Weights of a small multi-label image tagger: norm layernorm, 58.0 epochs.
Rows from block 8 of a small multi-label image tagger, named by matrix and row number. Rows with one number within an expert belong to one neuron, the router's apart. Each number is 128 + 32 x the weight over its row's rms, rounded and kept within 0 to 255. All counts start at 0. Numbers have three digits each. After the name is the row's rms in percent of the matrix's.
Before each expert's rows are labels from the 100 images, of 14848, where the router gives the expert most weight on average: "responds to" is what is common among them. Only what is clearly more common there than usual is listed. The data: telescope images of galaxies (Galaxy Zoo DECaLS). In brackets: how many of the 100.
# router: router (model.blocks.8.mlp.router.weight, 4x192, trained with AdamW), inputs 64-127
# up: expert up (model.blocks.8.mlp.up, 4x192x192), inputs 64-127
# down: expert down (model.blocks.8.mlp.down, 4x192x192, transposed), outputs 64-127

# expert 0
responds to: shape: star or artifact (57)
router.0 103:175110159115120130173149133165135146146139138139144136118187179140136157142159181115099107058090129173138081079186122146208072084156122114117098093176081107112106119140077055081140135134179089
up.46 108:115141114142126190079056176131155132063163100152108057156173115131119175135131159160107117150125096136110101144108179130091158068131113143086114129150177090132157140146076115127095176118167216
down.46 112:117092175083105132133188117088150055109146114151157144102166149138138129150113136104161078113113065100214107170183126133187103149119076133177135160095116152096206162109142164134142134106145145
up.47 102:131155090183108100104095097170102091121072147142122177082123141142157073142137126066127119181151166087168155119168150066110125152119141116094133166115072186167064093110132130124179129095180131
down.47 099:144144111102135109165167183172095107147163094167095078111086164093079126120154150139211086144116147118109158140155132124140118104167108150130074157112134161110081141080100130089142164150169152
up.48 116:160136088127124088118165148137106121157116150123085077158080119094130130081146165146133124135061165190105151147120141107163117107103106107165105141131153107133159109147130131166054129139133059
down.48 119:097085096105148108137096044115101104133146128107165101104090195158180149129091158149082166176151101094119125114138140107169121098117128111130167062139140128145129185138104163128135181088144127
up.49 101:150186133135149159096143113110127148094070157094107167106138128128108135098140079121128158111042151080131096161121143172138159099152211151145182146119093107118089132071180166177150096120093096
down.49 101:092036139107087124171111167168112111077108176111192167080120136134096076120127089078120140146125123135124111092165123140164124175112132106066150080089166168105160172144178116180108154108105142
up.50 105:130053123123110104127129117093099142100126127103171185063062160147206154140119090163176183103104110127062099085149190144137109110086150096131128134109126087148135174067150125152145138131171075
down.50 107:128141137159087112138147125165110127096058153160110105129108071101124090061185156089178038128148155148149165160075102087117136187132067192132224132092093175147117133117130135054146147160112137
up.51 098:116198089174122181092118163154141111126119107139134114109099085118111141168178143120202097205119133165159094097150133114114181106119104175108112161069103127118127089108179145098112158137120142
down.51 097:095090156100124111146140140100144108126090127154072107150118134160090093153126121187113092112126090096135103168116114139142162113165105067131136141156161136127112141127172103151112167141160159
up.52 096:130143121161143110169052125131127106129133157118158110162097110157142102138158105114109134123161213165077149166101093101146146169173183118116082150179195140108133114112116173093182173120094078
down.52 104:144132112112178084097060122045143131092109087135105131116078174159151142136136095155137173072153088169128133146119120126152115101115111169164125121137058142096158106141136150144097173120150151
up.53 103:162121171125068125119155131133148103117084206116111135147099166135104169132141098094103110135049121098112138125150147132132155106172104097109100145111110123147154162123168191070132093118086188
down.53 106:091128117142156126123220169086135144140141112127161071104096097152148133103165068120116159125100087148204123082131130152138100132096160134125162143124141115077137137108136135133152185205150145
up.54 097:125172134103123137147081165159144087207137180157130104068120136116105089131192111134151076078140119135118137111129144143121180179166133031153127108099136081130081124110098141129176096085101138
down.54 096:168111115116120057179113191100148120109130107166087134112108136161081147140173111113115112157046141119176100120150132119147132164124090142112125129155131187128116074040154160097081097108161082
up.55 096:131158103093149127100050127149140089160134127127115053193073169096126174118185090143101127092111127136187131151068161143121120146173194121165116183099121099095141081158086130140070114094144199
down.55 107:117080121160056099175186141169172161115150140119149055135141169116155121116158143136121167096123095137086171173105122117131112107183114101064117115162152145135121095129163113087138124165135129
up.56 115:162175112076064060141157135101081137104115116150142117103131134081128098134088139102135126079077124138138159122193122102206139169176175081151159174119103141182182119080136141075111153143104139
down.56 100:071148191194070162105089162177075137108058090144127137101082127168132123114151139157064192185149141074173116172088136107112120108135150077124074098150153195138186117159080140134139083167136111
up.57 100:106095137139134072114111174105138123178099161096093162171174190190098102116116080193095175137132182116117152156177095130133115103106133216126107069147094139111150112110074149161110167228065112
down.57 101:102123128120133139142160114161096158140104157170115104150135083139082109076173130114115057109107136084140176123155128123157152123076106156194127084143014078118061099073067139112114181187124115
up.58 118:140120141135114044184194160146162107180136109153128154098210099148177097169146139093124158083178117164124129104167105122078114156099116167134166107145143162137165086132167101138153137140134082
down.58 118:139133092094111160063129089187102165045117121156148124116150134170081124142154133059085122118144110123109154164174172062094145142118133150167105088170113036164108155163134130160093097132114138
up.59 112:122129109084093177098142123167180082131121194125182088081129145183166144174095130150089122066092098155136132146135087165110128163116128097144132123178090123085127126129155065082095153122133160
down.59 107:157153057176113091153139118113098116056144129106165190127110079115128219129119087093081157138107132121155084063158120184114133064122101095130101131092159136142090095101124073183123091119087126
up.60 109:129132157141180106128143134084138164131083150121104136093192132081102118133141129036137157093018153151130091128066121148203147108145154140053126106114158125173120195161179124097125060150073152
down.60 114:135142141175130122130140065148130136165051064156118113118115133047116136129101085174108123135177136104178073111097101098116128099166161098087108119081059145123116159200130126123107127173187131
up.61 097:050113088155128072093159122138095096135112120121118130134170129103198121095127088100131117134102147129141140140110117186138149050173126146092190105119125094100113108136122152110100138174096131
down.61 099:109121189148098140113157161143174168130050171068150121125193158107120121104101117133144161102173081171089132135114186094155102115147127080117144170118159136147079130178155132139121074137162082
up.62 101:173136178116095161106145127110173103130089079109134079140135156129112087113173140145140100095146071140155194141111158133140063130156179109199121140130087201210162104169095109129116132080155104
down.62 095:099137139120153147114094104173153153111101143055176136162093063118105116152109144179080150132120170130112125148121119117120154192146104125081106138179130128089121155168101130130077089160140140
up.63 094:138193096089115121152101132147112119065119169147109128071113135161083155134114099121062163134134132128107126129116084179085052184131135147156155141182153100116103106201135105099076088167124127
down.63 095:154113152107085117115122149201104086120101164125081176103109157115201146144104144126123090159107078125126072136072083168153192090086104088060103126170169168109089096122104130153129135183142118
up.64 100:151117147089125105183154092176162148101133176165084107102097120156121162165055147090122148124114126091129151092170121103158120126073147157161144110128182102132097180207170102102153084072127168
down.64 104:134108101110202126163136175126157171126134145122121108143096098149111181096156128144108103165095094121118167104137186117111158103092110174131171166156166174167133170096146173156157206118121136
up.65 105:146110147092152166134135125087099140152122120108149164147111174085136072139208113092137142125027137180112128145083198118145036092121081128138114170144112152128105103167119163100085082102150127
down.65 104:154185127175112116151120088131126092076111085128153190086063125103090114092112113106078152136162198086154135139098125095147127090071146100146128156126155157100099109083066154117150132097100135
up.66 091:098096116131163067115045163107148100129124089172203108061145113125137126171095089130167142145185146191089162117133142138154160144129094104122118187122140069142152165137109037133124153089136140
down.66 100:092181118122156170156073097206149077139103195133017147181127123129134132126085136120150167135153106137163058147128120135151161142053112120110167175067069123110116156136168080147063107150141112
up.67 102:099147167184126102120091168125073130188101108125103122179172131126117156132114167150122115133135157081100073128116169106147123113087139135152126123100088116117140181090120196111123134132144091
down.67 094:129107143151156116086094107161122118116160192087118156152138126134054117104093174135063144148108162136138179154134153121165126169117124069112160174160110154104079100169146147070160087128124115
up.68 100:132145137159070122134149091151123174107129131123057136037087081143173162112135131111141132132141147062113167144124112171088194128050138181102126131107177122118104198138128131107135132182167139
down.68 100:155079140181133120119166179097121066156065142105160172138112121106135117078076134163110141133142172147182177166113105099156123153100095116158157133119094108103052163115123130106072174055109141
up.69 094:075084102155115081092097096171162112143118125107077164143092107091127162118107162082147055116169076182106150146191170083106127145113192161169073110134158131153155164067172116118071104141123163
down.69 086:123088067110084093167116165120061142135087155147133174109125120122117125101126151174117151146123072095107157159142113141144082199159127109110116141073156080104206096071117120144102101192112118
up.70 102:124082122211116142176175095154147092163143173150082082088134162141155115097119108082211129154074136164166120085098125119130178114064131119077132120130136159119146124103136157143131164104138103
down.70 100:164074129081163120102159127116205142074115092082143145137123094090129202200120113142183133141163203130093142176133135107110109187155126103105114099091142147118102105135113147122086122086170184
up.71 091:115127122163114085090141136178160165152119080134169120086111091150130128142140096081135139157126169162096187157047138150151146150091105154115092176130101162128121121108097099081175160194102160
down.71 091:115129145124143133127164115137138131139131077177129178110144113161153212098138141150146067115202106118131060121104152148128142149069101075138139117177139131151152102156130112135115138122114076
up.72 092:170108084174158050105189063150115147113160125080113132148147081117148110116139097118114194128114125209162130121129128124125096138095180171197159164122150129171107097130088091177124117137123145
down.72 089:111156145103153149177143160120127103141074157200121135051135118202116197150080116125102118146106134093138184191117051182156153108176128109130097144108047073137134137158132153092169117158149145
up.73 099:154161097055095124117105113143162146190136131195105041117202101152091169110125065104129161108132143140162141115091086119173114147131172102184136116132163110151117178116082140093137188100163122
down.73 090:149116214124172097102116158080074163094181100049142179100158134081081186111109156195150120143122097124100138141197150144076166137137150065082128135163084095122200085170140120118136080150150085
up.74 092:151120100099144137143127108187131109138080142150070163122129145158108129080146127140099121159168160145115172096110161122141158120077066119065152142125121104116135101135148160183138149120157147
down.74 096:104118125139148175126132140097136141134152159124100147131120092124107101131092199115131077203107081066090072100036131100115099068146133164087094164132113171095080150112126123171137169117176098
up.75 100:085092169096085066155086130130129095114109098169159074113125100051159114146178048082160102093128118141111114132090169114150112075141180092108112151154082148120136143196084100169163187140080119
down.75 094:163184090172102070100121139132093109177147088105128144160196169125118106080105111070106127087152074151118098164134142095103148146134093160184050153164084107179122153132123112112137091111121147
up.76 097:133135112128172111151135052085144173154098120112095108136118094179189163180079138104197098081165144122130089114139146067111100140184147138143091099134127151139092146119166128116145147121076129
down.76 098:141084121126084155067159162135114159097104152152115113155172119153089174200153176158099159167132134177117177115100092136102123064106164148116106133165120092127158125155112098132124107122143116

# expert 3
responds to: roundness: cigar-shaped (65)
router.3 096:102120130118128122128119146102184122132195120144146148154124117100105058121098091190127063116156147119160114111071145126092133092189096127179122146191152101144073179152129131119186096132105145
up.46 093:133031110095167038120163109128143133058090047137140096104141104145113168145130141115098114132093123107119118113154114177118133138115107182133162072145141173129137101186109151105122112141162182
down.46 095:094215162130143124086100126176096141132176133104216161156167172097130145088121147133153127081049099095179195142134137096073057134149119152098105216112167109161146114067143132111123151098122107
up.47 113:158138150145150127123134107141107083121116166138116073175149172127074143151100158158061135138120207107128151127074118163091118106126163085118086052100089119151162139149177145113108112141052074
down.47 109:140187143160148035191176087170133122128124148160176078058088119137110187114064160148170128111140134108136109104160185059089120126096066130151179144132106115119128093084087157140131126131164186
up.48 092:115121082177201154085118114210141152114156051134065134137081111154142127163133182099107093104158135151174185162130169167084154140084074146094081131135155112111165102113115122143091123098090117
down.48 096:142167107150097104137178135097188117112151134094147109155154142109144134100124096155137126142093100121141108162072140068125101146116162168139166135146132204146104153180146108137096079119129097
up.49 095:136129173103169177116138153139219156142102200128108119141135106140129064083108149107129095129172162102111177123178141091090137075106133188105122093172127106096106139080086175136141137116130154
down.49 101:117161127161123082114113164157076092117083138106062153106117118094166157155107186146113138151093123108172145090111101176094106133095086164140107168134149077119134112177142102111154103159119108
up.50 100:107130072126120104118054172155079122144126166138092139027089122133150148142114159095134145175124105114088087147134130084162142141071141180152125136147122098128235088100116085142121146169153110
down.50 101:126166121069066112112163122136138152128130151137153167113180109111109081149116117039186118115179167083138127099078152114151160163120065180185144070119112133085101172146147127103148086148186110
up.51 101:138151149080180112145151131140170140139092110145139130131127113094143141164139130166121128184179091123148148123107170110158180159121137137101139108141129185124125166101124099121180187107100068
down.51 099:078116111081164151155079123101134142199116142146159096140157162187065090117146138151127153090119179126079134133114114138093111128080152134146118111138091090155134142111172149151083107131119195
up.52 096:139167127079100147122100146132190129129087138143077147165155163107121135116139130078135186118152111104078113118075089134114144100216069168190084125090120122180067091110161114127175059124143108
down.52 104:129091194133096138109114098104124123134134092144084143094101073078129110106163127157137096115126133147120167160176146163079171136135098110158116089144171174139135103089159116202086178163179137
up.53 116:148098087116155187092160124190200115199113195152162072113083110144032196161170131119103098165139151121116150130107145086103089159176107111137108127111095123080162130146164143151132072154093104
down.53 120:152148160092116067125095172080119146098126110126125108138156176090142089138069110139162178124114145086135100102138092136184140105058126114129153137065151148120130091114168091186087147150165137
up.54 095:095093135113094113111123146157137111138072151151151088172141215119162136115098096096101160117132125119098162149156135132157139166148194125126164097104142150156136137120118142163192122170115086
down.54 091:123199162185141131150132163178157118162075102145081096071162095063169165075113105113183143130189096157118113110093117111103067169114115101114136082063138162130098083111120103109091113160167121
up.55 103:122102142070129081159116093179150127146132193127114061187191105175131166128135125088105120111177138138095125126111150125066065138141132157154095113093137144171183099114165141103161135147130117
down.55 091:164149138123130071100098097109090156162081154143084135076125220109163150131157110118109114152104155097155110130141108136121147146082100092099112071091142123128160090162116132138113136158161085
up.56 108:176133139113168119172123148105207121109174120108098088145171082124108126090100156149114134107125117164234123121137058140119093129128121139190082137095146127142101112115088074076113112104158150
down.56 116:150168114172118100163136168171115176122155182151078126145107072140132206088190177193218143161143050146128120137117088088114122125154063155097155180146116154095149172127140150160181137104125152
up.57 107:106063143064123098124164107138162109167153127122067229148148130100129091132106127130091129123175092139131169146129102123116125092183099133143074129166184121094122148159157170126101071078162124
down.57 098:219074092177118127130145113064132151085097125184149101162113123178136132088147197151090097206132091115148178078191150092150133115085112146144191086122169110109159079123123123075134147139075133
up.58 122:087152126143133171116130128162240165091138141086092147119108168145155123180148144093115080120106091146136083088078109143089137133102084113146111152074122144133128152124160122135181098142166110
down.58 116:185126168126149069143118117128105125140064186155098127120095094152084160188112102125110202123164065126082131068164120164113112144146080122119173131154146133104139129144137143151103156088136137
up.59 098:106156159111128155115076159115110091119155157169141086127127155153131150092073110121153077147140118075173116198152154115126126081068160158117135126171142103219129133184161129149188135050090060
down.59 100:155132131135166132143089101115182114158109107131065107141150135161128112108133115165105171154112156141115121115169135096068153134086109147137125155092162109137148051142153127135123065240133147
up.60 093:108189158173116113149087147094156110160104169081086127108112142135098132166088144173148098122203150085076093175095143171146061192077101175150140138147096154165101202112117125123147134108079123
down.60 105:137084148124133132129160097122094109130075134139188125152136124104139103130118112119167110174087155071140158153080133113085148122159100147098141156146124112146094178133129119110114181152145135
up.61 092:121078160116098081099157112103104117082164082149142156091190132111176148118162147135144124110102163194169120177133125167215091069118154099095099046167090166093166132110157127168119125149098173
down.61 095:115107130128087166116166131106142142179122129070149125148101162140164079168072153156127174103145181101130190161130098115072084125154115124163089090091122132147123129137158074095166170089117145
up.62 095:118167181204106124103129156132084083159085141147092116101130109149067089134177167155115145186114098150122115135102171144120141181187126153140158138118170129088099178176156108158126080084151109
down.62 099:156117162177163153138147094135073149077126182130112151152123083122129170040037170155129196114130124191145120096104148137116127138113116121163098065176108082141150165082112104108120132169109099
up.63 090:102156056138085087137163151131147123126099097094104159132189084171194091163144138107063159108136201100084096142102133093158135152127110157126169115074090136067156115095122108061119163134134157
down.63 094:166107149087104150147127149123112149129076142135086176121113158140085111141152133158160070189145052166172135167140179146128141128157127081074075100177164065132153134106128139098146165157087093
up.64 112:145123141135117114092095162076197098126165176131121189135177091063110108171087148132143143066111159192157118152150172138116156125131103146176112110093131097189144115159092134133119113165125070
down.64 118:094139134123147063106106129113062129134158118123122171110138104139154135125188059147159124099125079122166132132142110158144132212138091124138168146168123108106153148179081115160107102078137142
up.65 093:126157150067130169112138090141147129096093122096121105175109157164126101110147133125097132124150151075100155176151074145106119089096162100132142074086133109054095108115179186187136103146158105
down.65 091:151164121116076145135092187183173159175108120110082077133085143140103154064114131144169080117129148114107127137178077153110128178102127186141144080122097139154176177134112097101102118136099138
up.66 102:101160172099121118118118077140119130177160156107118148094130109087156166180053138137119140147090068077121121064112141142140162127102162145129131094153171179108153183119093113148142132079141184
down.66 095:130034126096079164109143115109107110102114139142094117125135185141066098069043135150084156129148142109137132161164147153149095108175157119095109094168093129066155130109103106105126158128098154
up.67 099:164151085139064122184096145192110113141145145127155094136119121128190131155094140187148134161148116113135158085125144127093092084148107122130111182040125085180121141108132051076138084171136110
down.67 101:105147151178183127111208179133168119124124110164127118114143138145127140116172081109142103106142157075148054099124122083143115129114129076125116190208187074136118085157111091114124139122130083
up.68 077:119166107143164146125118104062093131103120142130127073098142155099096111166137193088187092085166158174071144110137148080209118076112118123168130182078140126136109143093141137167140119107136111
down.68 088:109136109090092148136143147110077146157128113057099158142097130105134143115123112185121080092149183095152117062132114136109085094138148133090101134131132176155105089152116148128066115126146099
up.69 101:138145113111161140083062086134151128138157151076126129162074056112129107142102132099092103132144103125175119147068127082228124123145138080157181156102126131090126107163100120112153170106114145
down.69 101:139091104150119121123148180150037132120167136133151150118147154127112151137117128204156118144142133129094133171137138113139147135124069192137124165068114133098159091156080213164101148074151072
up.70 099:095165121110144095083108135105071096156095136118132116118133156130101090137089214090118109096093076139113114185088123059100166127159135105118164100136107127144155156154118065128135122188118114
down.70 087:083128105124163129070106149130109130116057169129146093127131066119142087086143090104116124115086180104183145096209173096138066154139160109158137144121114187148073141143153074093137125121150176
up.71 111:233097118083105126061183055144132106065160138170155139155159131101106134086078107116110116146146130111106092143146205137089153152167135104106114123098126133113105132152185101102130090135130114
down.71 109:173087136075186135119097158112157119147142109129134101114105144136082147150082111195125085136162090143122105113112129131172107102116175136135114126073166112161082184131078130124135099124110159
up.72 103:135175093151112120109123140164119109140079121124113090130155157118148126124114132138167121112126057128172156190091130103114152053102091179103118125105176137114102174157095174115145103110147128
down.72 102:180121158115105120123115092153152157107161109140068089128117078118125168074145057089110097183125149147095141179192093134127103098137086148147112127076174124156132156077122210168103097077064104
up.73 099:142147123097133101102147111103097126124106144111000089131140151118161105134128134172147149095119147163113085121178174164133125150139089139148150091155111137126125126151112157043150088095153163
down.73 107:129106114087146110103135101108171132159129153164130129098139171108085162133185156149199095121096049081143074086112140127074192126107154112070169059154126129133114143162169117187172095122103100
up.74 097:108158092112106132127161153150112050133148151130169094101164172084139133167129102105088138111078111131187155158164080161113146181172106141138115079133183161118132133074164167135117117123100091
down.74 091:140125157127074084108089184095166176090144112110110163158151125167176129134117151130106166108126098153141118123123146112148109061118155111106192114070114115118146176163093152102066124114113144
up.75 100:133078131099128123094203166086090182115136132155133096131120106145097133072126167130150153124096159192109151179104164159113153197124122146161100048119149114134150094104180113145147075158120061
down.75 105:085149169117116127140139106122120118163134094126157067101106094159110129161128116115068134096087133105195107117139123166148081140122110155093117152092131100154090096119156219107123154127104102
up.76 101:124122113057089185152105158100132169120111128152106123147133117111079117111100111127112132180128106143106067172124095114156127067123078121131095180111133187163158104127126176111119125145145184
down.76 111:123044117093120174099120119137188057094059145159109175116123175152143127138120139127092081151154096104100041090130137142111124127179117182138169148113181090188132136121159127108131084131057131

# expert 1
responds to: roundness: in between (61)
router.1 097:123163120180187087120102145210086113144118152127124148126108152132126150138139086171135108145120078114070185125149091092128044170079116135106186173156132132085138083124098173106127168088126140
up.46 092:145181132119119120162099090161106094173097131126099088111141153117123112160149142135071089146182082161094060075156103106130092155134125137173143085086146128077130141107070123105136130126164135
down.46 106:107122120123139073088133181075144178069182065081165118103123132112098106117081105175127135065084157125129161126113133161158136132061151149136149136106210115137129117120200163153151128167090136
up.47 097:092100122105120132129126139126162137127104171095175132052101110169085211133174158114168120160076195057126085166118152095131158126141135080068110162140136148158149106141124055145158093137115144
down.47 102:157166091143073074147150111175116116164079163125095112166098181070161138137118155135142141145156128126111113134104135130104154096111184151114096139158108098102098073089135124149168141178069119
up.48 088:150087083095116095125118121123161109130146116112154161106166163106100154129075123184167146104169132083178127143033084119155120166129153124105080158140125139152090126088091143102140159123137201
down.48 093:137173120113146121132105116120090105160126083110141176148159144158146124157101098122078118136171175165122144105189105125113185153156093084112094124137148120103177133118150144187180168121130112
up.49 113:149091142057162134117122083153144125140138162157149085182146113152137127117137127207068121117158151160132165152105115104087182119096170144169143111121087100075130147092159134081100130171138156
down.49 101:166182074176090084083128161128113109088105093141147121131135103094140177061139076127120104182177151123153159056134078124145124130155064114102131166100165112106081100145107099134190106137102104
up.50 117:145139063126159131120110172207128139118108074143141133107118146100144071155163148098129144127161115131080142096142143136138158117062117176181114117088087161132122123130140107127154132224069169
down.50 120:160115127046077165113148149110152141141169130131146117111096127092107174142109115121118194168148143131129124115129107123132141155179139110152123120130091145127140127091102084146197155092125100
up.51 104:145160115097171140130144157115129087126109084147091164090156137118180114152112070094111090121158120108128121081132144123142162168132163142137133118184101157158121150108182155160149050184171112
down.51 096:108154106145138131122111092131104109086130098178130096142136116127088144132138092163145084105081148172132096138105088115101111150140102135068137110179109097166183210151156140129136182104059117
up.52 092:095132151038100154103111114146154157081048074138142109110105079155068127126149184118178155146120150153152152098129127144168126131207175119094080103136190071110141122153112099137163194106192125
down.52 087:194035104144159174122142190133144130173140118166153137128152142082131109195177125068176112122148089123140156208107118123110100174102098096125136088137107131140101083110087172095094134086099104
up.53 105:101186126186162063123097116101110153093145127108151197176226137110150156109133138170118125072114124081082126124130069158129149150119111094177108165125141129138175158120158148152166115192151168
down.53 126:131109128074093166119120170143136144102162123142115097136154083116158083190074092107118178104149096155126120170147130153093134132158090106122182143169081094114073144165061135154132112141108135
up.54 101:058093185151140157107097158079141061142104126154129121177091162204167145156095052101131122143112161166144133142186120108144138124052147167089162155108147140156145103117100115155118085103158105
down.54 104:133123105085170201120207110166093176128172139122116125114126082081107142099159155193171116123072088085107137120096125150144118126165125075094098092123153096176109137113138134127117120137176149
up.55 124:089151156132164129098089070130171124103134090087141153126148178146099160156121111117116104170064148125116069105127123137114131168194128105117113145108153130142150164172101189086165098152084150
down.55 107:157091110129114172153173113120094174123118140088160074129148104069142176163190109048105085148125201135135132179134123154188101134118093127127081129081095102133144179122130098137137054108125129
up.56 109:175114104119141110115175161120193136095121165108181124117079108083157146174122109124157085165111118146176110143171073110136109077110144136103141089130175137125118118133163150146120104182118136
down.56 102:195189179145090163192134108139131116150141128097099144107107150151093086114085118135120130125106078114130111153104178129082159136118142103128160158158105161202099126119114155108103102132187120
up.57 115:102169074186157166133107134190134134081134084109139195087218102151164123140126131093148095127083099126099143135101086180162116134068140112064202084074107160063170107159149134137093118100134143
down.57 119:140044139144139145098109121116168160124083169112081100143066108093127168090167116114074149120118077118105147154095151126119149127192099051124112095208144105125128143143104102119141132137184086
up.58 094:175138094135092146122143172148128207132115168111113116113120169127109069156167101108136171148109174138132121163152144167110141124182105116137122132137112149137120107163153146108095129107064163
down.58 089:146121146138175059193121098142161087100098128124195145132072134126074138107151124105126167150171098131192171117167173151175116102143150135154150127105134074132135104149109082079133149121149144
up.59 107:153094120127111179132070153065176114110119109109128185152130129130144076092108147150153126085092113148172088107145121168144158066128168152117080183131083150103176125145156175149132159126146144
down.59 100:206121108096155122113107080144155114112127092160120117092112148121127132088141076119169133138143080146081096123147101107107087115173153097148101101125139140124051110103143122150132108146111135
up.60 118:130100149155143152099110115118141155172057149096092125160099168106102147124111100104078104132125196120146093144130132151130124115140091142185127153076132083160152172150141151162138144129113134
down.60 111:039102152137077138136132106117125153123110107123121088104193146122167160135118130085139117115111181104140096160084116111130173144123131147131142082102117131165136104205136143161106047096068127
up.61 097:196157160131074117139131134145058148109064138165117096121131114168115149165111103108067175142121135174096098153168196186115128108202154141100107146136128116151134118159143147206109067109096097
down.61 099:095079072088171136083089075105122168096185126094120125084107111098114113116135128142123128145121144166081123134117107164133179132078114088151174058129059141116117122125092134151131139094171170
up.62 106:191120101096126189092116044120129150126112107153064099194105164098148187085092201066097146136153112104172144146150093109171130155179172117152080129137105099140138182191124149127081187138126140
down.62 116:161094129119171128139116146079130143100164126111118141146093123091124162125131174124114153086085144075151153116154136116163111114097130150100144113136129137129138068141077119163089201104121135
up.63 090:098110131142097105083180117113146123176153098101174098186116048081134123102098083137102105146062084088146107110146122136168156103101095101146112131108133121114107173111091155163142144130131187
down.63 080:147093165179039166095127096139115120190142119159064082099192054195108129124111108086123082089077115101102083108097102132108125096105129148170130067137130141172102135138190125170109149121107118
up.64 108:139134142072130094155146124137072110065092130097097140171175196120108113128156162145175148118125172101084127146118054136098103149129146144142149153149114189167121185150078108169173095104094160
down.64 121:056105119144095163143142123141166191169124179121143187143174140154162137123130104190136093129129091081156178148168130194162131133115131158088148106122106130104148102109111110108105150138185132
up.65 109:165199186121125146136116164122153112107139152178136095083129139081181114124113133127172140160085120163109081096167158165157154110110118175128217171090087128154129115062097123115134094137149098
down.65 116:051092120181142143136168157120108153156120124139174146157126118199181074131154121122125074086111047147183129163119065119155102120117167023144178114143125129146191089170129138102111186177183140
up.66 095:090117103104147169170057134113160148153119159104088126118168139093136085075163148167163123096140121126173101105110083130156179130086169072163154134200094134109142132094091175113164130117134063
down.66 096:128113097183122169123104130118129192114177072164121155147100144163120144176126169100105120091147138167124146059088168093138153079072155203154104160112079097100133118097033142186152141159164158
up.67 087:106127174089153112141130096177100146096053112151091115109119138117135162117066103168143098101117141149113089161100100085178139100130157082082164181198090118070122100126126142119168122122098119
down.67 095:193182130112147089058066134171107160150153118120191121154136103147151101094146134137134097184147078103105179120135114178120094169089152180117133105124148159133074121084173144093143161180093130
up.68 107:116180122099085114150093199067181173099135163108132151094107134126109110162136101134112136079182178143115143139139184178083156137106133125161136117141113117133162082150143085099124118136129118
down.68 099:144147130158205119083113159164126110127149154112150130178121106097175150091093109108163091096146157089085088152125146073129164155176103137140129147087132129086135085162155076124131122081165138
up.69 096:083088128135118116168126142195097097122112088127126138142108150177144171156149074148151153100154125108137140127145138183130199101088130147127097135165070096109135140146197089090152091104147156
down.69 099:089038202120115156179201116116050121103127133167120185137108123119075139068109146088052159163090123145174131102139147139154138114100147132169151126170176103107135090147061109122100159171121165
up.70 098:139138055123119099154063074116147106152140163138122135092139130107090204141146160081128153159105072101075078151173140079170087140175113039117163158142142174190181158134065075146155163144128176
down.70 105:149130141107139121152144177102099120103131107163129108130151144120175132167104122199100155093192110146139096118105187143138165134116107148138103150101160111168097141096096145128208132121149125
up.71 069:079123162157141142150145197097144156159151096129165104165133199141140159128153106112065130068118151168160104106153145126115151148166090172099113143119131149100119091084206150141229148140073134
down.71 069:149131153157095122097163093119120130088207165160174141132106095082108097064103138125084166120117185085088172147114131132109121079090077088099144111110207143090149210188104152084113098137148052
up.72 097:076213108110093147114134137167119112167129140126127135112130148143077100092112124137055046144085107150158125176072147093143110121158084132112062174164161161066134134173110123156216082185118084
down.72 111:152087144139126161070174158130154119148194129087080104103163104088065158175168130134125113072161138113190167159108105097101165096078135164116127154100134132093103117133104108151103160098180096
up.73 086:100108123101102181172152127135121073144144147108165143061084083164090093174070155119152117085110127084124146150159110084124090148142149140121129155090114109128079169156187150157119120159095120
down.73 094:111109197179177180142137101156087175156155115127118133153118125136132138058229122092137172206122100118127125102068150100099128142123131107124132171180094123125173123145124148101155134095134136
up.74 099:107149139140115098128123177099192107098177041174067103151153155151087126100072105147170145133078134145139153108117092165149134117094159144152116131162124123108123136143111128145092169118147120
down.74 094:107113097123153160123162088143123071124148140150129080133190103106120101136179156092164118162129126091117093210158087168091122108107172108105154221133153160130168098122158134152062139131133126
up.75 113:150134133165164067120122124116055153170119136096085096151106138118118192117137114077136140126154185128090155146099099064095118118103148132166096121158152188118105137137091109146155155164099140
down.75 115:006097154150126200142117131138138133132107116091159146116141171195195083142102119148130100133112064140163149141139077180136112153113146078099199085110139098108137106120112189145058130120201121
up.76 101:121071120098029176198106094105148140115111127180106100125104158167081113118123108101122199122160107139133114146125175083154141102151198120160085156205156094116080155110126089140134184141162128
down.76 093:162195091077138142143108144140141121119159126149122131108127127121196194128132134116129100100146150149213154132113116091126162162130136167187100146101084110079152102170138142123078165116070095